{
  "model": "image classifier",
  "crop_scale_min": 0.7,
  "hidden_act": "relu",
  "avg_pool_shortcut": false,
  "dropout": 0.05,
  "residual_scale": 0.1,
  "optimizer": "adamw",
  "learning_rate": 0.003,
  "eps": 1e-10,
  "weight_decay": 0.05
}
Rows from block 5, named by matrix and row number. Rows with one number belong to one channel. Each number is 200 + 30 x the weight over its row's rms, rounded and kept within 0 to 999. All counts start at 0. After the name is the row's rms in percent of the matrix's.
# convs0: first 3x3 conv (model.blocks.5.convs.0.weight, 128x128x3x3, standardized in use), inputs 114-119, a 3x3 kernel for each
# convs1: second 3x3 conv (model.blocks.5.convs.1.weight, 128x128x3x3, standardized in use, transposed), outputs 114-119, a 3x3 kernel for each
convs0.12,101,160,177,163,236,226,204,221,238,217,219,198,221,224,216,217,155,161,168,220,211,225,216,238,223,197,213,193,209,170,179,221,229,224,149,197,190,244,240,239,227,237,249,218,196,187,195,170,164,179,182,208,190,206,189
convs1.12,097,158,162,189,182,205,201,194,212,224,215,215,207,172,183,193,147,168,198,187,193,182,164,131,137,139,157,191,243,225,208,200,192,218,169,179,191,203,206,225,168,146,187,204,199,217,166,194,199,154,172,192,132,198,249
convs0.13,105,225,218,221,212,206,219,224,214,220,156,176,183,183,197,211,180,205,208,194,209,218,197,192,209,197,182,196,230,196,189,196,195,209,179,192,197,217,223,229,212,202,225,223,205,223,165,166,140,180,163,181,183,168,180
convs1.13,104,168,177,156,209,214,195,214,227,219,248,221,214,245,224,237,234,233,249,148,157,167,148,158,181,162,174,175,215,202,191,222,196,175,210,190,162,213,152,163,207,157,142,231,222,216,200,179,169,212,188,189,194,182,160
convs0.14,100,200,193,206,210,126,195,227,205,215,220,209,173,177,175,187,204,216,232,147,203,212,183,162,205,205,230,190,213,216,210,204,201,189,174,169,212,231,230,220,221,247,230,267,308,294,234,249,247,211,242,238,194,215,241
convs1.14,097,238,237,249,203,196,211,211,256,276,150,165,190,183,231,211,216,249,259,260,249,221,204,193,192,248,263,219,193,198,214,200,226,254,199,202,234,259,225,209,195,189,192,223,214,216,207,200,187,245,247,209,181,222,213
convs0.15,099,206,224,263,226,209,221,163,132,154,178,165,185,181,167,227,235,201,244,188,189,185,136,213,237,169,147,162,212,249,205,184,195,197,237,199,228,239,231,231,225,260,251,206,220,250,215,194,212,233,228,190,202,244,237
convs1.15,098,149,139,167,203,176,193,190,210,221,266,261,226,227,234,205,196,193,183,242,219,236,275,253,204,219,243,245,190,156,181,229,174,186,257,211,186,181,173,165,201,176,152,210,193,181,191,207,155,234,206,194,182,208,244
convs0.16,100,227,199,216,185,185,180,196,225,220,202,229,215,198,208,244,192,198,228,225,230,223,225,154,215,224,201,217,192,237,195,198,202,211,253,240,222,218,208,231,212,174,202,224,218,231,199,189,202,231,200,229,252,234,265
convs1.16,093,191,166,210,220,168,196,240,191,222,193,138,156,157,163,136,171,180,185,152,165,164,206,227,176,167,190,178,155,175,161,188,193,160,193,171,175,188,166,168,197,196,188,174,193,211,172,182,176,163,178,185,222,204,201
convs0.17,099,137,113,154,197,238,232,219,243,218,213,239,259,161,183,194,143,164,136,159,178,197,200,232,247,185,220,197,226,184,180,201,163,193,213,173,210,212,216,226,208,209,208,248,243,232,222,186,170,211,196,207,203,210,213
convs1.17,096,212,214,220,189,188,229,229,172,218,184,201,168,224,229,185,214,195,157,223,225,193,168,177,194,160,171,183,143,141,175,177,205,248,222,232,233,229,238,245,182,210,238,251,254,244,162,222,197,145,193,208,172,207,210
convs0.18,104,211,210,223,183,215,213,151,195,189,184,194,159,202,195,183,234,226,228,157,163,161,201,209,205,214,197,202,192,165,137,215,183,167,197,174,184,168,187,203,194,209,234,211,209,227,155,164,182,199,172,167,198,184,192
convs1.18,098,235,215,219,205,207,229,219,219,218,171,184,177,198,208,221,249,233,229,193,207,206,225,232,249,188,194,187,182,168,183,179,170,193,200,213,231,184,187,177,210,219,217,188,194,198,178,174,189,134,124,191,207,203,222
convs0.19,101,148,213,153,172,181,160,208,211,197,198,210,213,195,206,205,178,201,207,207,176,193,210,188,213,235,221,232,247,210,220,212,202,202,198,196,223,192,189,219,219,231,253,221,215,241,236,170,267,226,221,256,238,247,236
convs1.19,094,221,214,232,198,161,192,174,148,231,165,179,179,163,161,130,186,194,163,203,212,186,187,201,175,129,144,147,215,206,204,197,181,173,168,200,164,172,174,142,190,191,187,191,193,192,204,220,196,226,232,192,208,202,193
convs0.20,098,251,186,162,254,192,167,240,200,172,169,201,229,201,183,198,210,210,201,235,172,212,245,185,209,205,191,233,252,201,198,197,194,172,211,214,190,178,207,210,218,225,227,236,225,221,160,194,187,164,193,185,215,219,184
convs1.20,105,205,216,224,159,180,180,152,144,160,191,200,217,180,198,242,174,197,218,167,156,178,159,204,225,190,196,218,185,223,224,172,182,174,181,186,184,147,187,180,173,206,216,179,149,158,152,177,215,186,163,197,144,200,225
convs0.21,099,184,191,184,212,239,203,199,207,185,155,168,202,188,184,171,155,143,151,180,172,173,200,227,201,210,246,207,222,221,231,167,194,227,167,164,187,211,201,202,226,216,216,228,225,226,231,208,223,187,206,201,166,196,183
convs1.21,102,170,180,155,203,226,216,206,227,204,177,213,223,195,219,211,210,215,211,196,217,206,207,232,250,208,213,236,219,207,216,174,178,182,166,177,187,211,201,203,212,196,213,230,207,210,192,216,191,139,187,166,189,203,207
convs0.22,099,211,199,208,203,204,190,141,110,165,154,145,191,244,231,198,238,251,202,184,184,186,194,217,200,177,179,171,175,176,169,192,189,150,237,206,157,201,188,207,217,150,155,216,215,215,193,159,171,168,188,125,181,200,178
convs1.22,098,227,173,175,208,163,169,191,209,204,240,263,230,177,232,225,176,185,202,204,194,135,205,278,225,208,208,184,230,209,199,232,212,212,219,202,190,225,241,228,236,251,236,138,168,178,167,175,152,158,207,200,188,202,202
convs0.23,103,221,195,201,207,171,200,212,147,169,162,180,169,199,180,179,202,202,163,241,186,155,216,239,202,207,225,184,152,215,212,140,168,182,192,186,188,215,212,235,212,188,208,229,206,204,191,209,183,209,209,210,184,162,135
convs1.23,097,210,228,216,170,191,194,186,198,225,172,187,170,146,187,164,202,223,213,188,176,143,224,238,173,156,174,195,228,188,192,289,243,216,298,257,195,230,228,202,239,242,220,195,196,199,208,224,176,221,254,201,240,272,190
convs0.24,098,204,158,210,194,187,228,198,153,190,258,198,203,267,228,208,219,248,229,206,170,186,141,211,204,174,208,203,203,126,163,195,182,177,180,216,213,248,199,185,267,246,205,221,243,223,171,173,194,152,221,192,184,171,172
convs1.24,104,196,187,220,151,142,192,176,172,207,219,197,193,157,197,192,219,238,256,235,233,238,220,240,210,192,179,213,249,226,247,212,192,231,222,210,241,271,247,219,276,288,266,190,216,195,219,215,186,210,224,216,251,207,177
convs0.25,099,246,162,250,206,160,173,200,172,194,168,164,205,211,181,211,238,198,211,163,157,202,177,189,203,245,210,197,202,206,213,214,247,187,227,213,187,222,225,228,244,195,214,233,226,232,180,217,144,177,151,156,167,194,183
convs1.25,099,204,177,174,209,151,185,239,212,207,178,231,213,213,219,241,260,238,264,198,250,246,183,156,177,222,199,227,163,155,167,203,192,205,181,194,215,168,189,211,221,194,225,202,171,199,198,232,201,203,195,191,164,208,235
convs0.26,099,235,255,223,219,253,209,192,195,163,198,193,189,180,167,160,207,201,188,204,235,212,191,193,197,140,140,160,176,169,187,175,163,156,199,185,188,193,209,213,185,205,222,196,194,203,202,154,185,191,215,198,217,197,212
convs1.26,095,184,217,175,192,227,177,198,224,179,198,179,207,200,170,175,186,196,187,179,187,231,173,192,223,186,189,177,154,165,212,165,169,191,180,195,198,249,221,222,206,175,188,150,116,136,229,217,213,179,147,193,198,167,189
convs0.27,101,225,200,207,219,184,173,228,174,170,196,193,156,200,211,214,209,234,221,214,171,167,227,178,176,179,148,184,196,165,204,179,172,209,191,202,237,222,222,205,226,231,204,197,222,216,210,192,212,181,189,206,173,185,178
convs1.27,099,116,204,254,168,252,272,192,241,258,195,234,217,167,207,192,205,188,206,219,216,231,228,186,195,197,186,177,210,199,241,194,200,232,186,194,220,251,231,191,257,252,198,222,225,202,235,213,202,227,217,191,223,208,189
convs0.28,100,155,132,111,156,195,227,204,195,188,155,185,206,166,193,184,203,262,259,240,184,143,185,194,212,169,221,207,167,184,190,148,214,227,136,173,163,211,192,217,225,162,153,226,207,158,220,197,146,216,150,165,178,184,211
convs1.28,106,199,186,183,187,176,180,169,170,227,237,212,152,215,216,185,254,227,180,205,209,148,201,195,152,213,182,195,205,159,147,226,188,150,206,161,137,204,190,163,168,183,158,144,126,151,228,229,186,204,208,174,190,184,197
convs0.29,101,172,163,188,152,166,191,143,191,233,252,223,212,240,236,244,234,263,257,235,203,222,227,222,242,199,243,241,200,162,158,203,202,176,225,221,190,183,193,222,192,210,232,218,208,211,173,208,205,222,228,205,265,212,213
convs1.29,096,259,247,204,240,219,196,220,225,214,146,162,157,155,177,159,157,214,223,118,143,188,158,148,190,200,207,209,238,210,192,213,170,160,243,195,185,198,166,188,235,177,154,236,210,186,131,196,250,185,224,252,206,197,230
convs0.30,101,173,218,172,138,153,195,143,172,212,230,197,147,248,201,152,283,243,204,198,206,210,236,186,174,220,169,135,177,205,220,164,191,217,207,205,192,312,255,224,238,232,211,216,213,211,182,175,234,219,205,215,230,205,195
convs1.30,104,154,224,245,190,200,236,197,168,198,153,161,199,143,168,204,180,208,215,221,198,218,159,202,199,125,220,244,236,230,182,261,259,198,227,244,182,177,147,187,125,103,163,223,220,232,194,205,243,223,184,214,252,200,164
convs0.31,099,204,164,163,157,164,161,189,260,256,206,186,192,208,183,194,221,229,201,246,223,238,165,190,200,201,249,273,206,197,199,203,238,244,215,242,193,255,226,235,211,178,183,201,189,223,211,189,210,214,214,173,208,184,150
convs1.31,093,151,165,180,171,138,204,215,215,222,198,187,163,232,207,200,216,214,228,211,213,190,168,173,193,170,185,177,180,158,167,192,195,180,175,183,192,210,225,224,203,206,232,217,210,211,164,177,217,186,206,208,170,203,180
convs0.32,100,202,208,233,196,194,236,183,201,158,207,180,178,208,180,221,228,232,282,215,199,173,210,181,232,198,199,232,183,193,236,182,147,287,188,193,228,225,236,234,232,258,255,223,254,256,155,207,159,178,234,184,172,194,207
convs1.32,105,191,204,221,179,200,227,178,212,221,215,213,186,209,202,152,180,190,180,210,197,162,215,195,162,183,211,203,208,175,189,224,187,160,224,170,134,218,220,219,211,226,219,169,182,186,201,158,157,218,194,155,223,199,163
convs0.33,103,148,174,194,169,204,213,201,204,203,193,205,232,173,194,214,176,209,197,193,207,188,162,270,234,144,215,199,224,170,202,224,217,220,234,228,229,209,186,163,216,183,177,215,203,216,191,213,224,198,218,190,203,227,206
convs1.33,093,159,156,184,162,151,190,165,162,209,228,232,246,197,170,232,245,237,249,200,216,206,215,242,221,236,252,229,204,154,180,172,152,184,215,218,245,243,207,183,183,180,202,197,182,194,205,226,208,187,188,223,180,184,200
convs0.34,097,224,228,160,231,214,123,167,168,132,188,190,196,182,232,199,248,210,179,153,198,187,233,197,178,186,173,174,225,218,187,245,188,148,218,188,202,248,244,211,239,231,216,233,244,218,162,259,251,148,179,195,202,202,191
convs1.34,098,260,239,224,263,254,204,231,223,182,212,208,234,172,192,202,197,187,189,191,217,235,166,245,260,185,203,195,195,146,175,193,180,219,178,197,189,244,223,201,197,181,192,192,181,197,217,192,239,169,204,241,176,198,203
convs0.35,106,215,207,189,218,206,189,196,192,187,159,166,155,189,180,166,179,172,187,221,188,183,182,165,190,195,191,215,243,203,196,258,253,238,249,281,269,226,224,226,237,230,236,228,225,229,205,170,156,202,210,207,223,214,232
convs1.35,105,193,216,223,184,205,230,189,203,218,235,229,211,196,195,199,156,147,173,215,200,195,223,226,222,208,215,208,203,204,197,199,212,194,163,182,166,171,178,189,201,200,196,214,203,201,173,167,137,216,204,170,179,174,149
convs0.36,100,194,208,171,192,198,207,197,181,159,172,148,176,186,196,199,160,181,157,243,204,218,203,204,222,177,175,164,226,196,165,221,250,246,187,218,203,230,228,241,213,234,231,227,245,227,163,138,199,149,104,173,180,142,188
convs1.36,102,162,198,172,178,214,192,188,215,231,197,211,180,224,216,214,229,217,208,204,245,239,147,200,206,164,179,181,214,227,191,249,279,241,182,226,221,221,211,192,197,178,177,215,186,142,213,164,155,222,181,167,238,216,186
convs0.37,097,156,201,206,146,207,237,161,217,215,194,182,201,171,174,209,155,165,212,175,150,164,169,249,273,179,207,194,192,233,226,165,213,245,170,158,201,230,221,252,237,233,223,217,224,247,246,188,177,221,216,215,247,215,221
convs1.37,094,200,176,180,221,185,163,184,155,155,233,200,187,213,207,201,129,142,190,243,227,210,275,265,194,167,207,248,208,195,188,273,269,167,285,265,165,237,229,204,200,238,204,182,197,200,181,181,215,234,252,215,245,243,183
convs0.38,099,181,180,177,196,187,168,208,210,180,194,219,215,179,178,179,182,163,180,181,172,195,173,187,202,207,211,242,211,198,192,249,215,200,249,222,164,183,196,199,212,234,226,210,189,202,182,217,186,201,220,222,200,198,191
convs1.38,098,269,224,224,273,211,207,198,181,192,183,163,175,191,174,169,246,221,215,199,185,184,183,175,199,187,179,198,173,191,201,212,224,227,230,225,217,125,122,132,168,162,180,200,198,193,177,210,200,212,228,250,237,237,231
convs0.39,101,140,178,221,188,183,178,174,173,151,221,233,206,182,248,230,203,212,213,173,179,227,182,213,188,177,220,209,186,201,199,195,208,209,208,214,206,212,224,218,208,232,222,206,218,231,182,209,252,179,187,255,195,191,256
convs1.39,104,207,174,174,146,170,205,192,179,190,123,148,178,135,135,161,163,161,178,195,199,195,181,215,210,184,192,217,106,130,122,161,171,207,196,194,201,161,145,166,147,141,176,152,122,131,172,186,189,167,186,217,203,182,194
convs0.40,097,239,231,142,199,192,134,184,178,174,241,227,179,296,230,157,277,245,221,230,192,113,227,174,100,198,143,169,166,177,201,170,178,204,200,193,211,260,252,241,220,213,236,202,205,223,162,181,285,172,194,227,197,206,153
convs1.40,106,167,205,200,166,208,223,177,167,198,191,230,226,135,192,225,202,254,244,272,252,225,212,214,201,145,201,200,223,218,170,260,249,210,225,220,213,205,191,180,161,159,167,172,162,189,243,211,198,275,261,222,282,179,115