Rows from block 3 of a small image classifier, named by matrix and row number. Rows with one number belong to one channel. Each number is 500 + 25 x the weight over its row's rms, rounded and kept within 0 to 999. All counts start at 0. Numbers have three digits each.
After each channel's rows are labels from the 100 images, of 14976, where the channel reaches its highest value: "colour at peak" is the nearest of a few named colours to the mean colour under the peak. Only what is clearly more common there than usual is listed. The data: photos of plants, animals and fungi (iNaturalist).
# convs0: first 3x3 conv (model.blocks.3.convs.0.weight, 64x64x3x3, standardized in use, each kernel summed), inputs 0-63
# convs1: second 3x3 conv (model.blocks.3.convs.1.weight, 64x64x3x3, standardized in use, transposed, each kernel summed), outputs 0-63

convs0.34:550483499490518559534489479472496495485497552530494549496504503453509465528499465486536528497492525519477467504489474477479495523514499515479483524546483509501492478503494497479469493492442457
convs1.34:484535504497476505511552466452492520543529507455500524485493533526512531479486529495496506487503501469525507487458516477482514492479501521470532459505509478512529475499538485489570472521489537
colour at peak: brown

convs0.30:523517509521484502495504512506482447503527555520485551531528494469524489533483502431495550500536488504477494481479460487487465530499486471510479503493466531515480490541518482479486500462492500
convs1.30:462513528460522529555528508504498472504500509517458449528466519546509499464502469468505469520498524504511504510516550472514517494476530482521493514528512484475460450503499515515501483521529475
colour at peak: white

convs0.15:539500508516517498500486501472499496485500545468491539522501509434499492534481515489530549500502513504535530525508499496488507536480500497484480524512475465459473529473500461488457527463507438
convs1.15:500508505483504498507490463518548463520546494486506501469497519525518507455516520439507484497505489471485540484457498493503474475495539513506502438521465513514507492517497461468538489493530553
colour at peak: yellow

convs0.55:478522492511516522509493495476503493486525569483495559506459494482477524511523472472527533518509468456516524488481488484483500519505498521505478485535484490518510508479488457491530413493496477
convs1.55:499474495535516508504483500537520501492496490499484477480517522500511529520489499521506507523531500565454475517510515525548487492474552482494492491483466542520499477521473547516492559456455498
colour at peak: orange

convs0.21:479487514492500504513484531467487433486478548511467540517510507476510495508510470447534550500522500522468510485469486516509499551513488504499426481505455526494503506514501489499504538493478499
convs1.21:497529522530480503520539512509494505503541458494510488505497555484493527539510521548470518496515515519561512513485507493527522467504528490506508499437541486499540454468506519513510492460514489
colour at peak: pink

convs0.38:517512540490528529504444516413484470560541502483507522545487485485508508505511504468541505504516482474512505521486505489525489526511480511509487490498455495492486479512491452525496475476492525
convs1.38:477490451486459466466486457505464497492499441460468490485506490496493496527487525477504471508509493507470499458525507513501471509473467479534502520549508524458505491488500482448483469492506457
colour at peak: pink

convs0.5:502481529483500511491514557478516493477513551518500526510519491418491488465492484452517477524491518494508485499453496468512509502501525498471529478502427524512487508465488491509494542498521513
convs1.5:545497459530499454505496540503504499491468488498508473551509527473485506515498546468516481542506504490506478488481473561519475522530492516477571516500502533476502518500481477480484475498476475
colour at peak: orange; yellow

convs0.24:473532506511516535497493484490476497491491522532499505497472517488531467501500477493484515487501499481499486487506511492491499515490492523425466493500479507505490450525520471607485520534455482
convs1.24:469491475497450488455502487468489509475491456453484512472504524487475501514516537488502529483501493503508515486530472474479458507515455537577497485478516524506480543475502517506510499474522530
colour at peak: pink

convs0.35:524500480465524507529490526479503442490512531492487502508495513474543480519481479468482537542524475503458525508492501483523514510541527507493421488508517507480481479498496519504431495495466499
convs1.35:500445521509513502492501474506504464503482549525525536516536466549467540485507519517504509521462517453539487477493480492510519503485484536470467490519557505513456498508504456505486493499474510
colour at peak: brown