python train.py --model="image classifier" --crop_scale_min=0.7 --num_classes=67 --arch="nf_resnet" --norm="none_scaled_ws" --stem="single" --dropout=0.05 --residual_scale=0.1 --residual_init="scaled_by_depth" --beta1=0.9 --eps=1e-10 --weight_decay=0.05
Rows from block 4, named by matrix and row number. Rows with one number belong to one channel. Each number is 128 + 32 x the weight over its row's rms, rounded and kept within 0 to 255. All counts start at 0. Numbers have three digits each. After the name is the row's rms in percent of the matrix's.
# convs0: first 3x3 conv, stride 2 (model.blocks.4.convs.0.weight, 128x64x3x3, standardized in use), inputs 25-29, a 3x3 kernel for each
# convs1: second 3x3 conv (model.blocks.4.convs.1.weight, 128x128x3x3, standardized in use, transposed), outputs 25-29, a 3x3 kernel for each
convs0.0 102:165116089179158124159133145141101100142081069201136089119134098112157143107150175109156138094140139108134089141150156132149142148160135
convs0.1 108:136122137150165118115100138093086076078097092114120118113144114104142123098128099128116112111133122113129118142150141135146133136141133
convs0.2 098:127135135096122153105125133148128107136157097078078072149157111126110078125100048099146164136152129141098139139140130131139126217215203
convs0.3 101:097137114109144154108140120093107173127123154133124164177160124173138110174108109084075121129113109145102099156143153153143154151144166
convs0.4 101:087094097090088131120145126112112135103134125107125112116116147121124141103125113087116117143174180146168163113114109121122127150163175
convs0.5 099:119072062176148158189222203096085088096112149117140165171149155120127147079076120170165131143152102104099111150153144150154141125125126
convs0.6 097:146118140125122109134088069112090109131139088122122099100055109141054033144063055090122108109085073091088056086119125093108112156154137
convs0.7 102:094094106112095107111100105105096123088100109101105122135145138112104125132140116100095117135119121178184121117120123114124123104123130
convs0.8 099:125128111128110107109113134158163202109124149096129146179175156134096115080052059160149152130162115133118127127127116158147151175182180
convs0.9 102:167148108141128068103092117106099130130114163119111120123134117113143127133136142148156125126126165120105132170170174158180179152162172
convs0.10 103:070054085124081112122132120069080130068084119086098113151109137168126154148132137098086074134148118165174154152161167143148155137146146
convs0.11 101:146101117112114144145156171086119146104095118111131141151140131139136123107130101119094108112142098153142129139114114138117098160142120
convs0.12 099:120106084139114131136128089103120131110172146107133141080103137111129169128128156149158159141170154151202161092113141139161177141153171
convs0.13 098:090123146079098141092083106093079144063074217085069197120084128140079102157104098166104081138143119180142145146129150160143152171141131
convs0.14 099:090061085119104083090058078092124114155159178147140142078048116098069131122095135102143115073102117125117140124140143134138159126130141
convs0.15 100:099113122126120107130134121164121072121090050128103048064078126089046097102101113138126121150138134184177148139147160112110112065062083
convs0.16 100:138143132129165143150135131129137146112159131144150171062124180071117165053060103120107022154133095150144133125142144151170189138158171
convs0.17 098:154164147140136157091114085083086118110073108102111097100090066125078037135113064121129139068117133091123139122132119098112102062082051
convs0.18 100:156086091136096104126143152083099115059085084111117094103134055100123077093147118094147164102121174093098128125149150152192176171188199
convs0.19 098:099086132142119136129086145143133122145101145127127139071059108081065104048060082129103143130125148147091113147131116152158157161159170
convs0.20 102:108142165099139144116110176185174179130162166132133149137138088130131070101118084137184191153146236111200199200193178184184174176182180
convs0.21 102:128191144138147141143146131138160179111118119122121113121147169141164133151155122181168169132125122101090119127110114123104116139126122
convs0.22 101:144139130103133117105123136161144140138141146110115143122128127147150130141126089098093104138114133118136128126105124139136154132136152
convs0.95 099:150132114131133121143160146124141159156143166145152157010018067000008010000000000098093098087074116102117123138141142137143155134148162
convs0.96 099:169117124144140107174117090115121140131112124139105125067108108089150128157167143114155159137173179114140156153143128151127096157135137
convs0.97 098:128101117112152119140133088153074075134098060132095084138170156200199204195197175146117125142124123128104113105082072117085080130123119
convs0.98 101:189224181219177150108102094157147157145134139149116078108121127110121131113117138158152132155155171139149117148154156166158147173164170
convs0.99 098:156142111169132102146121153076078112089084116117123113107118142159143155177170176117126084139117113119138120178166155169173143122141157
convs0.100 101:113137137139153141170169130075086116126121128129170163163134141146124077195144054135113107146115111141114104115098114108076088111063066
convs0.101 101:158132134162135144170162127205157169174171175181157155113081105118096097109119092226207169240173172180185195110104095138121112157146145
convs0.102 099:166176140152157085126092062171111104174108129123096075125158114098133114085129130155146066197136101158136147160148140156146138152142132
convs0.103 099:108136140127102106085088095169161139134134129101131083125135161144149164130155130141125151177156206122152154126139119118121106149152149
convs0.104 101:129113131102116093105098102120150118143138120140165122131137101150145127137137128072098092118110121093123137156174163191210200209221207
convs0.105 101:098091066107115085070067102155087051105096069104089102159186103166133034151076031074103147090066144102111159141137170148161178153170165
convs0.106 099:101087107124120086112112114152131118139140111131116113098106093125126118115118152146130129192174180212218229141132123156147149125127122
convs0.107 101:154113085138173096135122128158082045160141080158175123144203159091164170066109151134186088151155107133178108167157117172184148150159154
convs0.108 100:101089076082101099120110087153138163142151168165155151123114114131123131113114104127117148104127119093123112137141155149148153135138148
convs0.109 098:090083103126138136139138147145125130074085048106060069105095121147172165173182147186172161095095071055048070166148120143107092099084087
convs0.110 096:136130118081109098125118089149151156146141161131122118063074115051091122042089109160129111135143112134139133145153160157158164153152159
convs0.111 100:197133107202155122211133107130108076166113055164089057112105167084071131097061118132139130163111083147107080159147141143135136156149148
convs0.112 103:118128126204157140213157080131100104120114112055070101129138138137146138155160131189142169158120128121118113088074099116125147122132166
convs0.113 100:094124086176129119131135158133146190143125164151124144168149151201171186176154164144174164148150164133153099116129131116125131117125135
convs0.114 099:141134141131163124126133120179138111161128106122112104089084075110059045158110060077105111121101114118138140092105116084111119112119122
convs0.115 100:126097091134101135146142151122134141124109128133121155123123081153145114149173137136137088143133102167147107106105097125121106141126107
convs0.116 097:108110147117105096106130112102097161123147168116117127154134062177167085170189112138161125160155193123136124093064059127112088161159132
convs0.117 101:104091099105120091168145155157108149142110174116110134133145131143134142136144126116095133183157205189225188138151150120133130106106104
convs0.118 102:095070109086106077129109134118065100104101148146125187144143134163170167114141112061043050078102109121147126125125121150135136159163159
convs0.119 100:188197133177128092135067082103085109088062100073064112105123146112114126144137139112100086074126138104143150168172166134147133105124120
convs0.120 098:072107078107114139142190188134122110087079095090137120134118101117111088102082126115125131159138167149157167143137140168175180157165176
convs0.121 098:165172152164148162096085129109087108074092104113124133166127102186147102161138127109113120128100075098123112118102116150145148151145141
convs0.122 102:134161142131142087103124091107106132118137140112098101128150174093151142086109104181152130130109072089050054151138133096077077079072092
convs0.123 098:141096107127086112124101108149140137155115129138119134140161138158154137136137134154146120141141078129130114166165167153163160150154146
convs0.124 100:122120136056090114159151172103121122120124096135145141120102074151126095152152138140186185151139151140129141139141136147133115122132108
convs0.125 104:103085110113135153126120123165154135138146150143153138165129120154102115124089087142148166165128094123101074182161131150142133120115115
convs0.126 101:193160092244161109188172129183147103185150085219146115167162128181150126167135105145126083151130100146129085133124137110109123095109137
convs0.127 101:174134142145158110115135109125124121134147129137134131072053107066060082068068092141142146144142157149135148136140164155164187130151179
convs1.0 105:097128122108111134112114128136153185161097188153119114131144109129169152130104120089120133132075107153096131088132160115066087154167136
convs1.1 101:143129134127118118103077103138148138145160107102119112114077118049094099134128140152163177119118119148130156133129152089105124113113135
convs1.2 096:111052073129093082148106124189063099120126114093129150158128057133090095117107100151215158085182184060053088150104129139108097160134126
convs1.3 102:129143149104108104076079104131115074134128114145138115126124134120107202146121182196141116153143163156114147115141205115154199128145193
convs1.4 095:113115115126150139138116109090092109079115139157196214142148141124114121111119148147131101104084129118140129166168191134103158112080125
convs1.5 100:100159132103101109111130121129140142076115118093121151148136115123152088113147153154126165143111153159123183058106154139119096128123115
convs1.6 092:126074097070110122128124089168078081161063024159116091178144140202114071223180085112109065143135089146133118125201163172162178197148133
convs1.7 094:147124097165167127108107104105156171161146172154135104148110121160102100138110139096134150131077107190231172175169152120123137151151153
convs1.8 096:147169147085090072091116099137122046059076075122156132159152141150108091131195165141154127134118121141168170164176188162181186163128190
convs1.9 107:080101130147106129099111125130111109146138083172192128063162123054165166095129141176137133126140143120101178110159149128125156062117122
convs1.10 104:086118084128160133075113100096079133147117131133129142147164178164152154137107161094137109124101127172171155143093124125084097143127138
convs1.11 103:126138106149126095161106086143078111184148091197178116097113129174155085152132110168161134117119169070114118114159136137152131127157160
convs1.12 103:166171151186198175203218184129171178166215157173198172129100135109113129106103118139126142124104074142150119085127146046067143067066099
convs1.13 104:140161156119139137142167156111109123174178081120121123037050102117156126129172153071122089107157131065170203158168127094148153131108134
convs1.14 104:159154149150139146127135141124084092088067061118088108173156156138091103169153177082058097089105105103143118105083109140106122126099122
convs1.15 097:081093095160163105110102097133132187130129144157159166145076140061137093141124138099138099094065113159158143101130127105076095130134102
convs1.16 097:107132105152160141116126138105103129126140150114111130144129076152174130139159135143154162135100117110123136152156134122120113117116158
convs1.17 096:088080112132158154134111132146101110152091114189149132145118154110103111185107127139113095142084075172162141137164118097128130149117127
convs1.18 098:084073062083076099095075084077100073089096088076044066138170131149153203159118148129158136102095059124112104162150158101084130103112168
convs1.19 097:190170107164116137136120104179176097190123121145112108109106155093166156135160147141123126100117136100110095109155159163147148136133078
convs1.20 097:104117110098101093078072074104105120102130103131161136164205165130110185157129135161158182111128152122108139160148121172162126152181156
convs1.21 101:151127146142170155172185128087118107105153099097109078105081093122126078119094076203200180121150171119130069141154154102166138111060132
convs1.22 101:106133110137171155119122084106079058181097110151114102092108125130124148139151118143118094118128116107138130159164153098133140153120153
convs1.95 102:128117095112110087062065051151136109126158130137166135111127103088182111081115112090137132097104095115117107153150151168145186182127141
convs1.96 103:136130135179131123171152137119116140133116158086111106148142152147130095149097102106087117121100141131061128102136069145112130113132159
convs1.97 106:093110108133143104106088072144157119131156128113143131150106112150153114142143109187140137119101163111128109153160160098161132118089102
convs1.98 104:086130123103144119111111143151150132120141142169154169125115147158134162145151151118152150114129118183105122151113085096128179099110147
convs1.99 098:094110132127129153145171167142117144147122136141141101085109084127155134152132103149102092133123096171132150093152173075108115106095101
convs1.100 100:144087136203190186189178166139141096171137127159129115105107112196185113112114094122181134115085105103052044109096107084081135121064108
convs1.101 099:095123113089131099067102079133142099117103112166143173142125148103108121117119132193186182111103139102064108160153147143136159111115116
convs1.102 102:120111067101128069140142090156125113137116127164139115116096146152124150156160116116120056062129118100089117133142142084074093068058115
convs1.103 104:164116106151126122134130109160224186140139124133127103114140154091062088099077077183155125120122117115159126131122096153138151146090099
convs1.104 097:117108115117108136128127123145103138109124123138125135124094089110054105151124145125129135122127117115093086150142172157158159185179201
convs1.105 098:132136089118069062104078045154135088156111150138158191146109148184088194155167179185153151113113163117132162190140133169142151135104109
convs1.106 098:132147134079066112129120119173166118122058103152135142128095133126121124145169147124064087129111116122144187114143128129120120103102069
convs1.107 100:150178141096132134107141127123130145174113162215142143166112122171129126098129104142141111120117094126107123117159144104164138121138142
convs1.108 104:137143157167180169167154140099151140078127120051077075107119116098120128130103133143126134168141132142136109130126135100092103120100117
convs1.109 098:136127095124133111129144111112120116087102099139152167118123147090138135124122121118143129053099154111089117158188197095091121137142163
convs1.110 104:151154169154166174159150148096147158092133141092127136147152167137124157136118124091061111121093118130124118094071092104082107133122151
convs1.111 103:168123134139127142134131108161149129167126088120137078148136069146095040141124070150086106122134093148103114119196198103102121126128085
convs1.112 100:084141158120152166115135089132158088188117135168145181067081106149110113077116113173154116066064123128151170081132193102133133123106125
convs1.113 097:128207192107195208119163160067106203090113219127119172121114120112202229064102214110103151165123087155099086113154180082088128063159137
convs1.114 099:156108096143147133121071083164162148136102114195138094132114152093105135156098104090132136089064085142123073105149118070098130134111139
convs1.115 100:069065058129109089099096084082087126110133151071147154130134122176106131161153176140121118144141136097083078176173163162155161178161181
convs1.116 099:115113127148143125105079080164178153128101114148121101135147119143073167163158180105080103113074086141118109169162109119166174131106079
convs1.117 095:109153131116149127095116113135151169127139134140152177172110105112101057148117122128140172074039065140106128116148159105082089088114119
convs1.118 101:089116137106101149117130172113128167121103126121142171099134155148120095142167122130110119162151116083138167120114135090084108102086103
convs1.119 100:120139116116148168145160138097087082154086123180138127139125146126148160165132161168101129138167153180216183153236212093147140074085085
convs1.120 101:119136113100105100098106115162145159099095114116132150112126113133219157130117126151151138123132159136167164139183129091089113105112118
convs1.121 099:200205163184216175160167111205194181192132150107114102100109120180127163118098103152151097096086077103117141147144116060094075113104083
convs1.122 100:142134131103116106162150100174188122187125113092122086077029121106134097086105123145095120120104163122119132167192212154153165143090119
convs1.123 102:141152146158148158146130151147121182154121175102116148121119115123143118097137152124108159169127142169168161140124130129108095151140119
convs1.124 094:083060056132101091092085077117118113127126110102106095113163183140169170166129175153144150170104164218175143130088083105143127113128156
convs1.125 102:112102096107152128104119121162153141193149098122104096142196168197194143146121142170138136155121125126114114157109151136115130106116147
convs1.126 104:121136133099140156111142138089099149111077196078080146120097089107211196153161149151127160156072084178039056079139232125137157109139139
convs1.127 102:088090083070099071115098085185153139196140138139131133141150130150100114116127105125070153148119102139167158167128108134103133120106124